From a checkpoint of a small masked image model: 48-pixel images, 24000 steps.
Rows from block 3 of the encoder of a small masked image model, named by matrix and row number. Rows with one number belong to one neuron. Each number is 200 + 20 x the weight over its row's rms, rounded and kept within 0 to 999. All counts start at 0.
After each neuron's rows are labels from the 100 images, of 14848, where the neuron reaches its largest size: "strongest on" is what is common among them. Only what is clearly more common there than usual is listed. The data: photos of plants, animals and fungi (iNaturalist).
# gate: MLP gate (encoder.blocks.3.mlp.gate.weight, 512x192), inputs 0-95
# fc1: MLP up (encoder.blocks.3.mlp.fc1.weight, 512x192), inputs 0-95
# fc2: MLP down (encoder.blocks.3.mlp.fc2.weight, 192x512, transposed), outputs 0-95

gate.210,177,170,182,227,182,226,219,202,199,169,190,203,177,215,172,185,220,221,223,191,197,207,216,249,168,172,193,208,196,194,170,175,220,214,150,207,163,168,173,211,209,201,228,169,197,207,192,215,187,156,211,184,199,207,201,198,206,197,213,181,230,200,185,159,239,188,172,182,187,178,210,217,229,228,199,184,176,168,173,199,216,231,231,191,220,180,181,207,186,209,189,206,167,183,199,144
fc1.210,212,191,233,194,202,158,217,148,218,193,190,193,210,211,195,213,228,168,187,173,166,191,212,190,202,216,211,223,185,233,242,211,216,202,199,229,181,209,190,197,214,174,214,237,187,195,179,205,217,213,188,205,206,193,206,237,183,229,186,206,209,206,169,208,191,245,182,227,218,206,195,221,204,206,217,193,214,182,182,188,219,200,193,269,190,235,211,205,214,195,205,182,199,206,191,221
fc2.210,204,188,219,202,187,165,188,191,218,202,228,170,188,208,193,178,241,194,186,168,172,201,213,218,186,219,185,207,212,202,182,174,195,216,160,188,188,188,159,194,198,177,189,209,170,155,198,218,215,191,214,197,186,208,195,201,177,188,176,191,183,223,189,207,216,189,206,236,209,199,197,187,210,168,231,207,231,204,177,216,158,204,210,196,205,226,189,219,192,176,234,174,212,183,197,213
strongest on: class Insecta; phylum Arthropoda; order Lepidoptera

gate.283,210,180,183,230,187,239,198,173,189,196,202,193,185,258,206,216,198,218,169,210,191,208,178,206,235,183,194,211,181,209,225,209,206,184,189,164,185,181,238,176,196,216,245,167,204,232,175,228,200,198,217,204,205,198,196,173,216,190,199,216,209,190,228,195,203,207,205,218,182,229,227,203,184,227,203,196,215,181,205,197,193,215,202,174,196,224,197,188,233,191,210,180,178,211,223,188
fc1.283,222,178,161,218,207,195,180,212,244,214,225,173,217,240,185,234,199,208,195,176,199,183,205,202,174,264,205,173,217,163,191,200,177,185,184,178,184,215,210,217,180,179,201,169,192,225,181,222,201,201,205,212,193,230,232,205,229,179,182,187,199,187,204,183,229,186,212,193,194,218,165,181,218,196,192,232,212,209,201,193,211,200,188,218,215,194,206,196,202,179,190,258,212,208,173,198
fc2.283,190,197,194,183,179,198,199,226,157,208,172,199,199,185,205,207,173,223,189,206,200,218,207,188,196,166,219,159,226,190,175,214,195,216,173,212,218,184,185,180,174,201,179,215,212,170,229,178,198,175,199,206,208,185,193,199,191,191,182,191,192,223,214,220,179,198,221,181,185,192,171,162,196,198,209,160,187,191,201,239,190,192,224,193,181,191,196,198,199,223,195,191,218,196,156,200
strongest on: phylum Chordata; class Aves; order Passeriformes

gate.231,176,201,193,204,183,214,200,221,189,167,194,227,165,177,208,227,229,191,204,210,182,180,204,197,161,193,201,207,189,207,176,260,182,191,214,182,208,173,192,246,191,187,195,188,170,193,215,183,209,175,166,208,226,198,177,175,179,169,205,185,170,193,191,190,228,187,202,214,206,224,216,179,222,195,204,203,232,201,184,189,170,182,171,215,202,172,185,176,174,214,211,191,206,208,155,211
fc1.231,189,213,204,241,196,184,168,186,222,188,208,202,200,179,169,212,218,195,227,202,159,194,218,193,184,205,213,212,209,216,182,207,211,181,219,149,209,213,199,213,217,218,217,171,202,221,219,229,207,207,172,245,190,212,205,202,195,219,199,205,213,178,221,181,200,220,174,178,193,245,203,188,190,209,198,194,185,206,204,230,224,209,175,230,206,203,207,179,184,190,218,165,215,188,197,223
fc2.231,222,224,171,160,226,234,235,195,214,213,229,206,178,179,171,172,194,212,196,173,202,186,217,217,159,206,233,194,198,218,181,242,165,232,207,185,224,206,198,195,159,213,222,214,219,200,163,189,171,176,207,206,198,162,207,226,189,176,199,231,215,170,201,172,184,182,227,227,179,236,176,199,193,195,191,174,210,202,228,197,198,220,192,231,179,202,193,206,176,209,221,170,180,210,189,197
strongest on: class Aves; order Passeriformes

gate.400,202,233,207,223,182,233,214,211,199,206,178,207,216,167,174,195,215,177,182,203,204,210,185,203,225,175,213,233,214,205,215,208,220,181,193,172,193,197,196,195,211,193,213,187,202,210,235,165,187,198,198,206,215,185,192,208,194,190,169,205,255,232,220,203,226,223,227,219,219,172,226,255,217,244,209,200,201,217,197,213,235,217,233,204,218,223,226,253,179,190,230,182,243,210,192,165
fc1.400,178,202,208,235,221,223,225,219,173,203,162,154,201,183,185,169,203,170,204,201,193,229,162,206,201,204,187,206,199,189,216,205,178,162,190,180,232,178,203,197,191,213,205,202,229,215,206,171,187,205,167,162,195,191,192,210,178,207,181,202,236,197,217,175,192,174,198,185,190,173,184,238,207,222,216,169,190,178,190,195,194,180,201,192,206,185,206,209,179,158,198,177,192,183,161,132
fc2.400,209,186,201,258,261,179,226,208,159,205,207,170,203,213,193,204,218,189,180,211,198,229,138,200,181,230,180,190,178,203,229,219,212,205,176,194,218,203,233,203,197,210,196,210,239,212,170,197,225,203,191,144,213,201,236,198,189,207,217,218,194,166,247,176,181,197,212,184,214,198,198,207,211,210,204,159,201,167,239,167,194,197,219,198,190,186,225,195,203,191,201,195,160,171,181,196
strongest on: class Insecta; phylum Arthropoda; order Lepidoptera

gate.280,179,232,202,194,187,214,193,202,211,228,210,194,197,203,223,192,187,220,205,211,221,194,208,193,182,197,194,202,222,195,209,195,210,222,171,202,172,211,202,211,186,198,182,178,200,205,217,184,223,174,188,210,240,194,169,241,192,191,158,189,206,187,230,152,228,204,163,192,181,145,194,199,193,171,171,186,208,172,217,232,192,212,174,199,203,170,234,237,211,206,192,203,220,215,225,219
fc1.280,200,198,216,190,203,182,145,169,221,187,189,204,191,173,179,242,187,187,182,217,198,190,232,227,212,201,173,197,180,186,215,198,233,221,224,222,223,207,188,218,190,214,193,196,197,192,168,220,211,210,226,220,182,188,214,177,205,245,236,223,187,186,173,226,185,206,222,215,203,202,190,208,224,197,173,204,158,200,192,193,226,221,221,164,229,225,201,165,203,206,188,235,197,190,183,214
fc2.280,185,184,186,190,183,187,176,194,210,193,214,215,203,220,208,214,230,208,199,193,180,192,233,196,202,202,181,189,173,201,160,244,210,189,188,204,202,231,170,227,163,198,163,206,235,180,176,193,192,247,204,195,230,167,178,242,219,189,220,201,214,212,193,224,221,200,219,214,195,224,197,204,193,214,220,217,197,224,186,230,205,201,205,191,177,248,228,176,183,250,234,223,222,211,192,191
strongest on: class Insecta; phylum Arthropoda

gate.115,186,174,185,176,184,166,197,225,167,169,209,234,233,187,190,202,216,199,196,237,214,179,193,206,198,200,216,185,210,225,209,217,218,224,217,215,215,188,216,210,192,213,180,227,207,187,177,222,287,216,212,211,188,234,206,229,229,205,184,215,186,218,196,186,175,195,194,213,194,191,209,221,194,191,194,174,180,210,191,198,212,177,176,205,194,203,208,192,186,178,224,199,188,203,208,209
fc1.115,239,169,174,189,196,160,188,196,196,201,193,185,188,184,197,224,205,179,192,198,167,192,182,221,184,208,192,211,232,190,197,181,189,217,226,205,182,176,183,201,170,193,172,197,184,207,156,162,185,221,188,189,182,180,185,213,208,176,176,204,175,185,203,182,172,194,188,190,157,157,174,211,186,179,178,180,201,189,165,190,183,176,214,199,224,206,200,180,195,188,228,186,172,200,195,183
fc2.115,185,189,200,175,238,217,196,160,181,211,204,221,176,185,192,173,176,213,206,217,231,210,227,162,210,181,197,211,148,197,167,188,181,207,181,194,200,221,165,219,187,187,226,188,211,214,248,202,250,232,226,200,207,203,192,170,195,202,205,171,165,175,217,208,231,175,220,199,228,189,215,185,215,216,184,220,186,188,208,182,189,193,199,177,218,174,191,199,204,210,190,220,220,190,178,199
strongest on: order Passeriformes

gate.177,183,196,197,187,156,202,192,201,195,179,220,185,187,180,193,207,195,207,215,171,235,204,219,186,190,172,206,197,212,192,174,198,182,146,184,195,199,162,154,205,171,217,236,191,205,223,179,190,222,201,177,161,202,186,186,200,199,191,175,210,180,227,202,179,206,160,198,219,208,180,211,200,201,205,213,207,184,222,183,211,207,211,212,170,204,192,188,183,210,156,173,191,194,208,222,167
fc1.177,195,195,205,220,215,233,199,198,211,179,203,244,213,210,176,205,171,237,212,201,184,174,214,241,228,204,198,198,164,236,222,193,199,228,212,226,237,225,214,218,224,181,196,220,181,184,197,233,189,193,194,206,203,205,196,185,200,193,210,201,218,182,200,189,202,235,202,172,225,232,201,202,206,216,175,185,195,191,179,216,214,236,195,230,186,201,206,185,229,201,185,208,236,222,193,268
fc2.177,205,194,175,217,172,248,215,206,218,184,205,194,197,212,190,214,166,208,205,182,212,194,212,221,224,188,205,207,176,225,180,154,194,178,223,191,226,217,154,192,192,206,234,208,207,220,191,208,211,223,202,217,211,230,166,229,217,204,184,186,225,212,184,195,224,235,202,189,191,181,191,220,223,209,148,206,203,180,187,209,235,218,233,240,181,205,145,218,245,190,174,200,226,188,189,229
strongest on: phylum Arthropoda; class Insecta; order Lepidoptera

gate.15,186,215,178,176,193,223,201,166,188,206,177,220,200,205,176,177,202,223,196,187,191,208,199,168,232,168,213,222,169,188,186,171,211,236,187,222,192,229,235,198,215,235,199,190,200,190,211,228,188,198,204,189,193,185,210,216,191,209,225,202,208,197,168,206,182,220,199,212,163,198,221,235,217,214,190,187,193,189,205,197,187,228,190,207,186,174,225,212,218,226,196,249,205,219,206,191
fc1.15,196,194,223,234,180,180,204,199,181,235,202,211,197,207,214,208,176,216,238,202,201,191,202,226,221,227,247,206,199,224,193,192,216,203,184,183,173,217,225,164,193,221,212,179,217,188,177,184,216,200,243,217,216,165,212,227,170,226,200,194,225,186,202,214,236,200,207,214,185,239,187,186,222,233,226,217,204,207,190,228,186,204,184,220,230,191,179,182,200,191,205,202,188,253,203,197
fc2.15,190,186,202,192,228,210,203,173,224,183,202,207,240,213,203,202,248,186,179,211,190,199,220,218,180,202,170,187,226,189,178,214,216,196,195,182,203,215,190,197,226,182,223,215,181,230,171,158,223,165,191,199,201,231,191,214,213,212,204,181,187,189,222,207,211,208,242,206,241,187,201,205,194,175,206,218,214,210,248,197,242,191,208,189,191,220,184,193,174,183,208,209,172,170,223,191
strongest on: class Aves; phylum Chordata; order Passeriformes

gate.149,188,222,188,227,208,194,191,199,187,179,217,204,181,196,204,189,199,213,200,213,193,170,207,183,189,192,229,192,198,248,177,162,186,204,193,201,217,216,208,224,216,187,233,142,194,192,189,188,205,216,190,224,219,169,195,219,183,192,187,173,168,222,209,167,179,173,201,216,214,187,187,168,195,206,225,176,234,198,214,156,166,210,242,218,221,210,182,169,203,182,205,189,210,197,182,193
fc1.149,218,194,193,219,202,197,199,189,203,198,180,186,195,215,196,219,213,184,180,196,170,178,188,218,198,195,171,198,167,207,199,183,154,166,210,197,195,181,208,189,215,188,189,220,185,217,191,213,214,176,190,193,230,183,176,219,193,154,215,199,156,172,207,186,201,196,178,198,186,226,223,162,173,208,228,187,175,191,189,180,193,193,205,220,187,213,203,202,184,202,228,179,196,190,194,200
fc2.149,173,192,220,185,194,185,178,226,191,231,212,185,199,171,190,215,160,201,187,207,224,208,207,174,185,206,231,212,191,174,172,183,195,213,172,203,193,229,198,214,204,181,221,253,180,194,194,210,205,219,186,198,186,201,219,195,195,197,200,200,224,202,238,239,196,240,245,202,174,159,194,218,214,199,198,232,230,211,171,215,214,200,223,190,209,221,197,205,206,195,206,169,206,192,183,184
strongest on: order Passeriformes

gate.111,203,200,187,216,197,213,205,184,218,194,213,171,191,191,227,192,245,215,222,225,218,192,184,209,202,210,207,221,196,198,204,174,227,188,204,182,258,190,196,188,200,220,210,197,196,198,219,256,215,205,167,205,217,206,205,247,217,205,178,239,232,180,183,203,192,221,233,212,179,220,169,181,190,192,204,190,206,197,212,213,205,196,211,197,195,199,195,202,201,188,223,198,199,191,209,222
fc1.111,212,197,239,215,187,214,197,225,184,223,207,208,197,215,195,223,204,202,214,199,173,205,205,185,233,206,228,224,202,209,186,221,179,197,202,233,169,164,230,216,208,189,171,219,218,220,185,195,190,195,233,211,192,203,223,190,195,210,215,197,171,241,232,220,225,190,167,194,195,176,257,230,188,199,214,227,187,212,199,202,188,226,204,243,180,230,197,226,229,215,223,238,150,233,219,209
fc2.111,211,214,166,179,180,184,197,187,207,183,199,199,207,161,219,175,239,224,210,234,261,189,190,211,207,215,177,196,202,180,230,190,212,186,181,160,263,244,176,196,186,183,190,175,192,205,210,210,201,200,161,192,194,186,175,211,226,231,189,216,229,214,211,199,194,201,221,211,214,219,160,185,202,187,193,194,207,184,209,199,205,181,185,191,218,165,232,186,188,187,202,183,234,189,216,175
strongest on: class Aves; order Passeriformes

gate.124,193,203,208,218,222,224,193,188,192,179,198,205,199,184,205,183,210,214,176,177,201,184,183,222,160,228,197,214,212,201,215,199,207,172,241,194,165,181,225,225,166,200,191,203,206,190,192,230,200,197,189,229,190,210,185,196,206,178,195,212,210,191,249,190,209,211,207,196,184,204,207,178,195,186,169,172,207,220,184,190,228,211,188,203,193,198,191,165,221,197,228,170,185,218,177,225
fc1.124,176,213,252,202,192,197,169,174,212,204,201,205,193,176,183,184,194,206,160,150,219,218,194,229,175,203,201,204,178,189,186,193,198,188,230,220,199,211,194,217,181,192,180,191,154,199,193,191,184,236,193,164,175,210,148,197,137,148,196,203,208,202,210,202,185,198,196,179,184,173,194,178,208,200,243,198,224,187,180,213,235,212,227,218,160,211,182,170,210,217,229,213,180,186,189,169
fc2.124,198,184,201,218,208,227,197,195,171,209,202,204,182,237,213,203,173,203,200,198,206,183,200,219,175,209,218,191,195,206,192,224,206,196,226,188,205,204,198,191,199,172,174,209,239,210,184,235,191,206,172,247,185,220,188,222,220,177,242,200,178,210,223,162,187,186,187,226,205,212,222,183,201,187,206,201,202,251,219,190,189,167,164,195,211,189,216,161,176,184,212,189,190,195,202,175
strongest on: phylum Chordata; class Aves; order Passeriformes

gate.259,193,187,205,199,191,232,214,190,202,230,190,174,195,201,200,210,204,187,187,206,170,188,231,177,205,229,188,204,215,163,171,208,176,177,212,223,231,182,180,223,180,221,179,207,207,226,234,172,195,202,160,206,201,211,207,220,214,205,208,213,224,231,187,206,221,171,193,193,201,203,214,208,178,163,204,204,173,187,181,169,194,181,188,186,188,202,227,198,222,184,159,199,199,182,215,219
fc1.259,191,194,203,182,203,206,193,202,207,170,207,200,213,176,187,206,264,205,236,224,194,203,190,204,173,165,200,194,198,204,178,227,225,210,203,215,203,190,230,193,184,193,228,178,198,200,197,220,195,232,195,168,205,208,197,200,227,194,197,218,238,195,167,203,188,180,194,206,203,225,178,179,189,203,189,190,220,184,196,201,229,195,192,204,190,196,194,202,184,210,211,225,206,198,226,200
fc2.259,199,206,192,195,180,216,164,215,198,182,211,213,205,151,173,228,206,203,202,227,187,210,210,177,169,172,244,197,200,194,210,222,208,228,179,205,202,190,190,180,192,194,190,203,202,200,199,203,225,192,184,169,192,218,211,205,208,177,195,252,201,206,193,203,189,175,176,206,208,205,170,205,191,194,184,171,176,200,237,211,219,225,170,225,194,180,240,245,220,181,192,194,224,228,234,212
strongest on: class Insecta; phylum Arthropoda; order Coleoptera; family: Coccinellidae

gate.275,197,215,209,230,149,193,184,224,212,198,222,231,223,198,201,188,208,210,208,206,239,212,212,202,205,186,209,221,222,208,224,238,215,191,204,193,203,201,217,230,187,213,211,191,195,222,207,253,207,186,202,227,203,216,218,191,235,212,239,228,198,227,239,187,224,220,218,189,228,214,205,228,207,187,200,200,237,207,196,195,238,209,209,190,220,234,229,201,217,206,221,200,188,225,205,205
fc1.275,199,193,213,181,165,168,183,190,222,185,212,235,175,203,208,230,210,244,208,210,210,202,148,205,188,195,189,210,181,205,197,166,215,173,189,211,195,206,191,189,229,167,166,216,200,199,226,226,187,235,209,215,216,194,238,217,181,224,200,192,214,202,211,223,212,190,162,225,201,218,207,193,197,221,235,218,190,186,242,223,204,193,220,226,208,201,205,175,200,183,195,219,216,216,231,205
fc2.275,200,187,207,182,161,213,197,212,217,216,199,233,208,182,200,189,210,212,193,231,222,172,160,181,194,177,185,190,201,181,235,197,217,202,196,143,207,181,218,225,178,180,205,170,210,190,184,219,197,223,197,198,219,168,213,214,191,183,206,206,223,223,227,219,244,224,194,198,218,193,200,217,209,197,227,204,201,180,215,231,236,202,227,170,233,222,220,186,166,199,233,197,210,218,183,174
strongest on: class Aves; order Passeriformes

gate.499,201,201,208,182,179,202,181,171,217,226,191,198,212,206,213,205,230,205,247,188,173,191,170,194,189,231,229,195,216,220,181,227,207,174,169,206,214,197,208,200,217,199,189,210,193,221,208,234,221,173,158,178,205,204,189,221,219,188,183,202,207,205,199,215,201,176,174,189,190,258,204,196,193,188,200,245,185,177,198,201,191,181,179,170,228,207,210,185,217,197,202,200,206,205,187,228
fc1.499,190,187,222,164,200,164,181,203,183,220,231,189,180,188,195,201,154,189,178,213,193,228,185,219,157,181,178,194,199,178,170,223,202,199,231,216,209,233,173,168,187,205,193,207,210,182,179,185,169,196,161,205,208,224,194,188,196,173,179,184,205,205,234,182,192,165,166,208,191,187,215,171,144,180,180,215,220,211,208,203,203,217,191,195,200,187,203,168,206,178,210,207,194,198,214,188
fc2.499,182,223,179,186,183,204,219,185,203,206,189,237,193,221,151,176,176,229,219,188,219,218,144,197,190,207,226,218,197,190,204,170,186,203,217,190,258,185,203,196,191,228,204,191,221,225,204,213,215,185,207,177,195,193,169,192,219,191,178,185,212,193,219,228,177,199,143,231,196,205,195,154,212,205,208,205,220,188,178,218,233,229,188,172,213,157,204,215,254,188,163,188,197,200,206,235
strongest on: class Aves

gate.118,178,198,176,189,168,203,208,174,205,175,216,169,171,198,221,206,212,219,173,205,178,211,213,196,172,201,257,195,181,238,190,175,201,203,190,212,168,197,171,207,209,204,191,178,192,202,212,180,186,203,135,210,156,210,208,189,216,200,196,187,224,186,194,199,196,200,189,211,223,188,211,210,217,219,214,207,220,196,206,214,200,190,186,235,193,231,163,185,239,194,233,159,193,173,199,188
fc1.118,208,194,187,225,196,193,201,205,236,160,202,196,202,176,188,216,165,212,197,224,189,178,177,222,192,230,250,209,272,215,184,229,243,236,200,151,180,202,182,213,187,167,211,164,188,176,186,198,208,186,187,188,232,175,201,181,196,212,191,190,221,233,177,196,187,201,170,200,198,224,206,210,207,200,189,188,176,225,208,183,205,205,193,224,182,193,188,196,208,221,207,227,222,185,181,180
fc2.118,183,200,190,199,210,224,232,189,218,211,239,177,228,188,180,225,217,195,207,216,165,164,215,190,212,213,189,196,221,218,210,197,212,234,199,190,224,175,175,230,179,174,201,194,224,219,172,197,215,188,208,182,208,242,194,214,179,175,201,197,184,184,226,195,208,234,190,199,246,228,186,176,208,206,162,196,226,217,188,193,194,228,226,221,201,190,174,219,236,194,206,202,185,199,189,198
strongest on: phylum Chordata; class Aves; order Passeriformes

gate.390,219,186,206,186,194,177,203,186,204,201,180,212,178,254,170,151,194,212,218,183,183,215,204,175,216,172,193,234,164,211,177,164,198,178,206,171,174,208,211,223,150,178,179,163,211,204,192,221,183,204,211,192,199,183,195,215,223,198,187,182,187,212,189,186,193,206,181,221,216,224,212,212,199,222,194,202,200,217,161,182,182,228,190,183,195,227,205,201,214,179,186,189,196,189,178,195
fc1.390,178,197,207,161,190,186,221,192,233,191,203,176,218,200,219,199,209,178,197,241,158,186,201,199,224,181,170,193,208,221,189,226,193,231,174,163,196,211,199,238,236,178,196,179,199,196,181,184,185,203,208,182,231,220,218,168,243,238,175,201,179,215,175,213,221,199,173,184,227,170,178,202,191,209,201,198,208,174,182,183,201,228,189,196,216,223,195,217,179,192,201,209,172,203,202,164
fc2.390,181,228,205,211,201,197,205,231,209,190,177,218,177,168,208,195,181,219,179,225,222,210,209,205,196,195,173,203,194,211,199,185,200,180,178,222,219,192,191,204,170,177,171,194,217,209,224,200,212,222,211,219,217,160,209,159,187,223,191,213,227,235,185,203,215,198,194,197,238,195,177,207,198,215,194,183,238,200,224,197,167,182,165,196,211,190,180,187,232,244,177,231,219,225,193,183
strongest on: phylum Chordata; class Aves; order Passeriformes

gate.446,186,220,199,188,182,194,218,205,181,229,191,210,206,192,190,179,210,188,216,200,179,226,210,183,190,213,196,188,211,211,181,203,201,218,215,184,211,205,194,220,175,198,225,215,171,192,201,221,186,249,171,163,227,205,201,187,155,212,174,191,191,210,266,214,240,176,183,190,192,217,197,186,221,219,192,196,190,224,188,193,171,204,231,191,202,184,186,208,218,206,199,186,201,186,188,199
fc1.446,180,197,227,207,182,212,208,209,206,213,218,230,180,183,216,184,193,167,243,183,175,198,187,203,227,231,206,180,177,205,205,239,211,205,194,249,194,213,214,200,191,214,199,206,206,200,197,160,189,241,204,190,219,208,174,168,229,191,231,197,191,193,221,225,179,205,238,196,227,195,177,202,202,231,202,214,197,202,189,199,203,177,216,209,216,208,221,158,219,215,186,193,210,180,190,185
fc2.446,198,192,157,239,202,185,211,207,139,176,197,189,199,210,206,211,215,179,207,242,199,199,193,190,186,227,193,185,211,193,175,150,193,210,200,249,226,180,210,187,182,194,199,204,181,206,196,219,169,182,203,214,207,178,198,170,186,180,195,195,181,227,265,150,204,167,178,205,194,253,188,199,193,194,198,194,178,220,191,160,167,174,205,196,186,188,173,192,224,179,196,194,170,177,193,203
strongest on: class Aves

gate.47,199,193,215,183,187,248,212,213,189,204,191,205,190,202,226,203,191,245,183,220,250,214,208,228,182,206,209,218,214,169,214,229,217,196,225,217,257,221,188,234,186,199,186,183,182,196,212,191,199,206,223,216,201,215,218,167,194,226,208,195,216,227,224,249,192,159,199,190,202,177,179,174,181,192,240,158,198,196,190,202,187,192,198,172,194,185,185,199,253,174,201,186,184,206,242,220
fc1.47,211,211,187,176,191,184,144,182,197,170,236,225,211,186,194,229,182,204,201,170,150,217,188,192,230,199,228,178,179,200,194,201,186,211,191,184,155,229,181,210,180,182,205,222,226,186,206,241,202,189,200,232,172,181,186,186,202,180,212,197,214,213,179,199,191,239,196,243,208,188,202,232,215,192,177,222,201,230,199,178,221,209,210,206,219,245,208,214,204,211,203,214,176,176,187,219
fc2.47,213,195,219,186,149,207,225,209,198,238,159,222,228,214,222,183,202,205,198,239,219,194,213,204,204,208,178,217,215,173,234,208,213,162,203,189,236,182,193,185,185,191,211,149,186,181,187,205,184,208,215,230,191,202,199,191,220,202,141,157,226,202,215,209,180,202,171,191,199,166,197,186,189,233,232,193,191,185,186,216,181,197,213,214,166,168,192,180,223,220,222,222,218,204,220,212
strongest on: phylum Arthropoda; class Insecta; order Lepidoptera

gate.254,173,231,210,182,174,223,205,216,183,188,185,179,235,199,204,210,198,195,181,197,250,199,218,217,215,208,189,206,202,182,243,205,209,227,207,203,237,210,213,196,215,219,246,213,224,219,192,228,226,206,217,217,207,207,175,210,173,194,175,229,176,197,209,207,210,229,179,213,211,190,198,223,190,199,226,172,216,204,193,186,206,196,203,218,199,225,223,224,229,212,199,216,198,198,209,189
fc1.254,190,221,165,221,215,231,175,209,195,179,196,204,169,203,232,194,203,214,198,191,234,232,187,175,176,205,232,203,204,223,216,197,197,210,177,193,198,171,201,182,211,205,216,204,176,193,166,189,213,206,185,198,209,206,166,196,202,218,199,187,200,194,211,190,212,163,204,210,165,183,137,172,187,221,186,207,199,235,229,231,211,206,219,219,205,191,239,181,226,170,206,175,166,158,198,183
fc2.254,204,210,220,242,221,198,192,189,175,211,216,187,215,209,204,218,206,159,193,197,199,230,198,209,167,183,172,193,180,240,199,227,184,200,192,198,207,219,200,199,207,205,207,210,202,182,192,184,190,203,239,188,195,191,203,199,186,176,171,202,183,199,209,209,194,155,183,184,185,225,145,196,209,193,206,222,206,193,169,214,195,198,209,213,224,211,212,179,187,200,231,164,150,215,211,166
strongest on: phylum Arthropoda; class Insecta

gate.190,203,189,181,181,189,205,227,168,183,168,186,209,209,196,191,184,198,244,173,209,186,228,204,195,209,220,216,188,183,202,218,176,183,202,209,201,217,144,204,217,182,189,207,211,220,211,178,181,187,188,177,191,191,194,177,180,224,229,179,205,189,192,190,207,188,227,195,200,214,214,238,195,201,201,184,164,210,229,175,181,226,222,210,170,180,205,212,198,182,200,177,167,211,185,194,184
fc1.190,214,203,207,194,204,192,162,214,211,219,197,211,192,179,204,207,190,178,224,218,225,204,171,204,201,165,221,205,184,206,206,206,197,206,198,220,210,224,194,191,212,195,192,191,197,183,220,171,206,190,191,205,216,229,222,218,163,205,180,194,225,195,206,207,183,182,177,211,214,142,205,221,193,175,215,154,242,196,212,207,204,203,173,211,231,216,212,225,236,200,175,191,201,191,232,217
fc2.190,208,194,213,178,182,215,190,160,188,211,189,202,222,243,222,174,211,169,205,204,211,185,197,185,183,187,188,202,212,225,204,218,203,210,205,178,217,188,221,209,220,195,206,202,187,218,196,170,221,163,204,207,182,200,162,205,192,218,212,187,181,183,210,196,226,193,202,209,245,202,198,180,182,199,213,246,219,175,192,209,224,214,180,200,190,215,187,218,210,180,198,211,200,180,196,182
strongest on: phylum Chordata; class Aves; order Passeriformes

gate.226,201,184,179,210,193,217,174,178,181,225,206,209,185,181,157,145,236,178,192,172,177,168,206,204,237,220,192,200,186,194,193,185,224,197,213,166,184,197,184,174,190,208,180,200,188,204,169,213,189,219,158,205,184,197,186,190,231,165,206,215,200,177,205,163,203,181,198,178,180,195,200,201,180,198,184,211,189,206,145,219,151,191,200,177,194,176,223,182,187,188,229,202,167,205,197,203
fc1.226,214,192,204,194,198,178,190,220,195,226,185,198,182,181,187,196,195,174,228,217,193,186,193,176,177,207,224,210,226,226,182,187,227,183,189,186,214,216,167,232,247,214,164,213,209,200,194,196,202,202,180,193,178,219,191,202,252,172,206,219,218,192,212,214,229,218,212,183,212,192,208,195,194,199,230,185,183,198,192,205,178,160,197,182,236,190,224,166,206,220,243,211,197,200,226,194
fc2.226,168,168,194,197,216,209,212,180,169,149,219,218,187,217,221,196,186,198,182,214,162,189,216,204,191,179,173,218,192,205,175,233,156,226,215,236,209,198,222,205,215,174,209,212,182,223,212,205,212,166,200,220,198,204,192,183,201,197,187,207,189,219,173,185,200,207,177,201,230,210,177,203,203,200,182,199,221,160,224,189,227,202,173,198,173,194,214,153,194,167,164,220,197,184,188,195
strongest on: phylum Chordata; class Aves; order Passeriformes

gate.63,206,196,219,197,183,213,199,204,201,160,189,208,211,226,204,190,223,215,191,180,194,195,159,186,194,199,179,193,193,241,204,207,184,198,199,191,179,221,153,175,172,197,149,182,170,172,188,194,206,197,166,204,192,187,208,154,210,219,200,168,184,190,204,190,193,202,194,193,193,159,202,171,189,197,235,175,191,228,210,193,217,176,172,186,202,226,235,200,192,188,214,238,188,184,188,199
fc1.63,186,205,198,180,177,210,200,215,167,193,149,219,236,194,203,196,212,194,200,194,190,248,190,202,221,202,226,176,211,215,192,193,188,200,241,198,207,195,215,191,209,191,159,172,154,208,223,192,198,194,189,227,167,175,217,192,233,226,192,207,193,212,216,203,208,198,198,207,211,185,201,179,176,215,236,191,176,190,210,211,214,206,209,222,189,199,214,218,179,225,193,195,210,210,230,166
fc2.63,200,197,173,218,219,163,201,195,208,173,183,210,163,174,186,224,183,242,209,230,203,189,215,199,197,194,173,207,202,215,192,263,199,174,239,175,213,230,172,206,216,203,198,188,204,186,188,232,198,152,173,225,198,194,213,213,191,205,174,232,186,218,224,211,215,194,188,201,201,204,197,222,215,179,197,191,178,206,212,230,194,166,178,240,196,234,233,157,231,202,168,178,225,229,220,197
strongest on: class Aves; order Passeriformes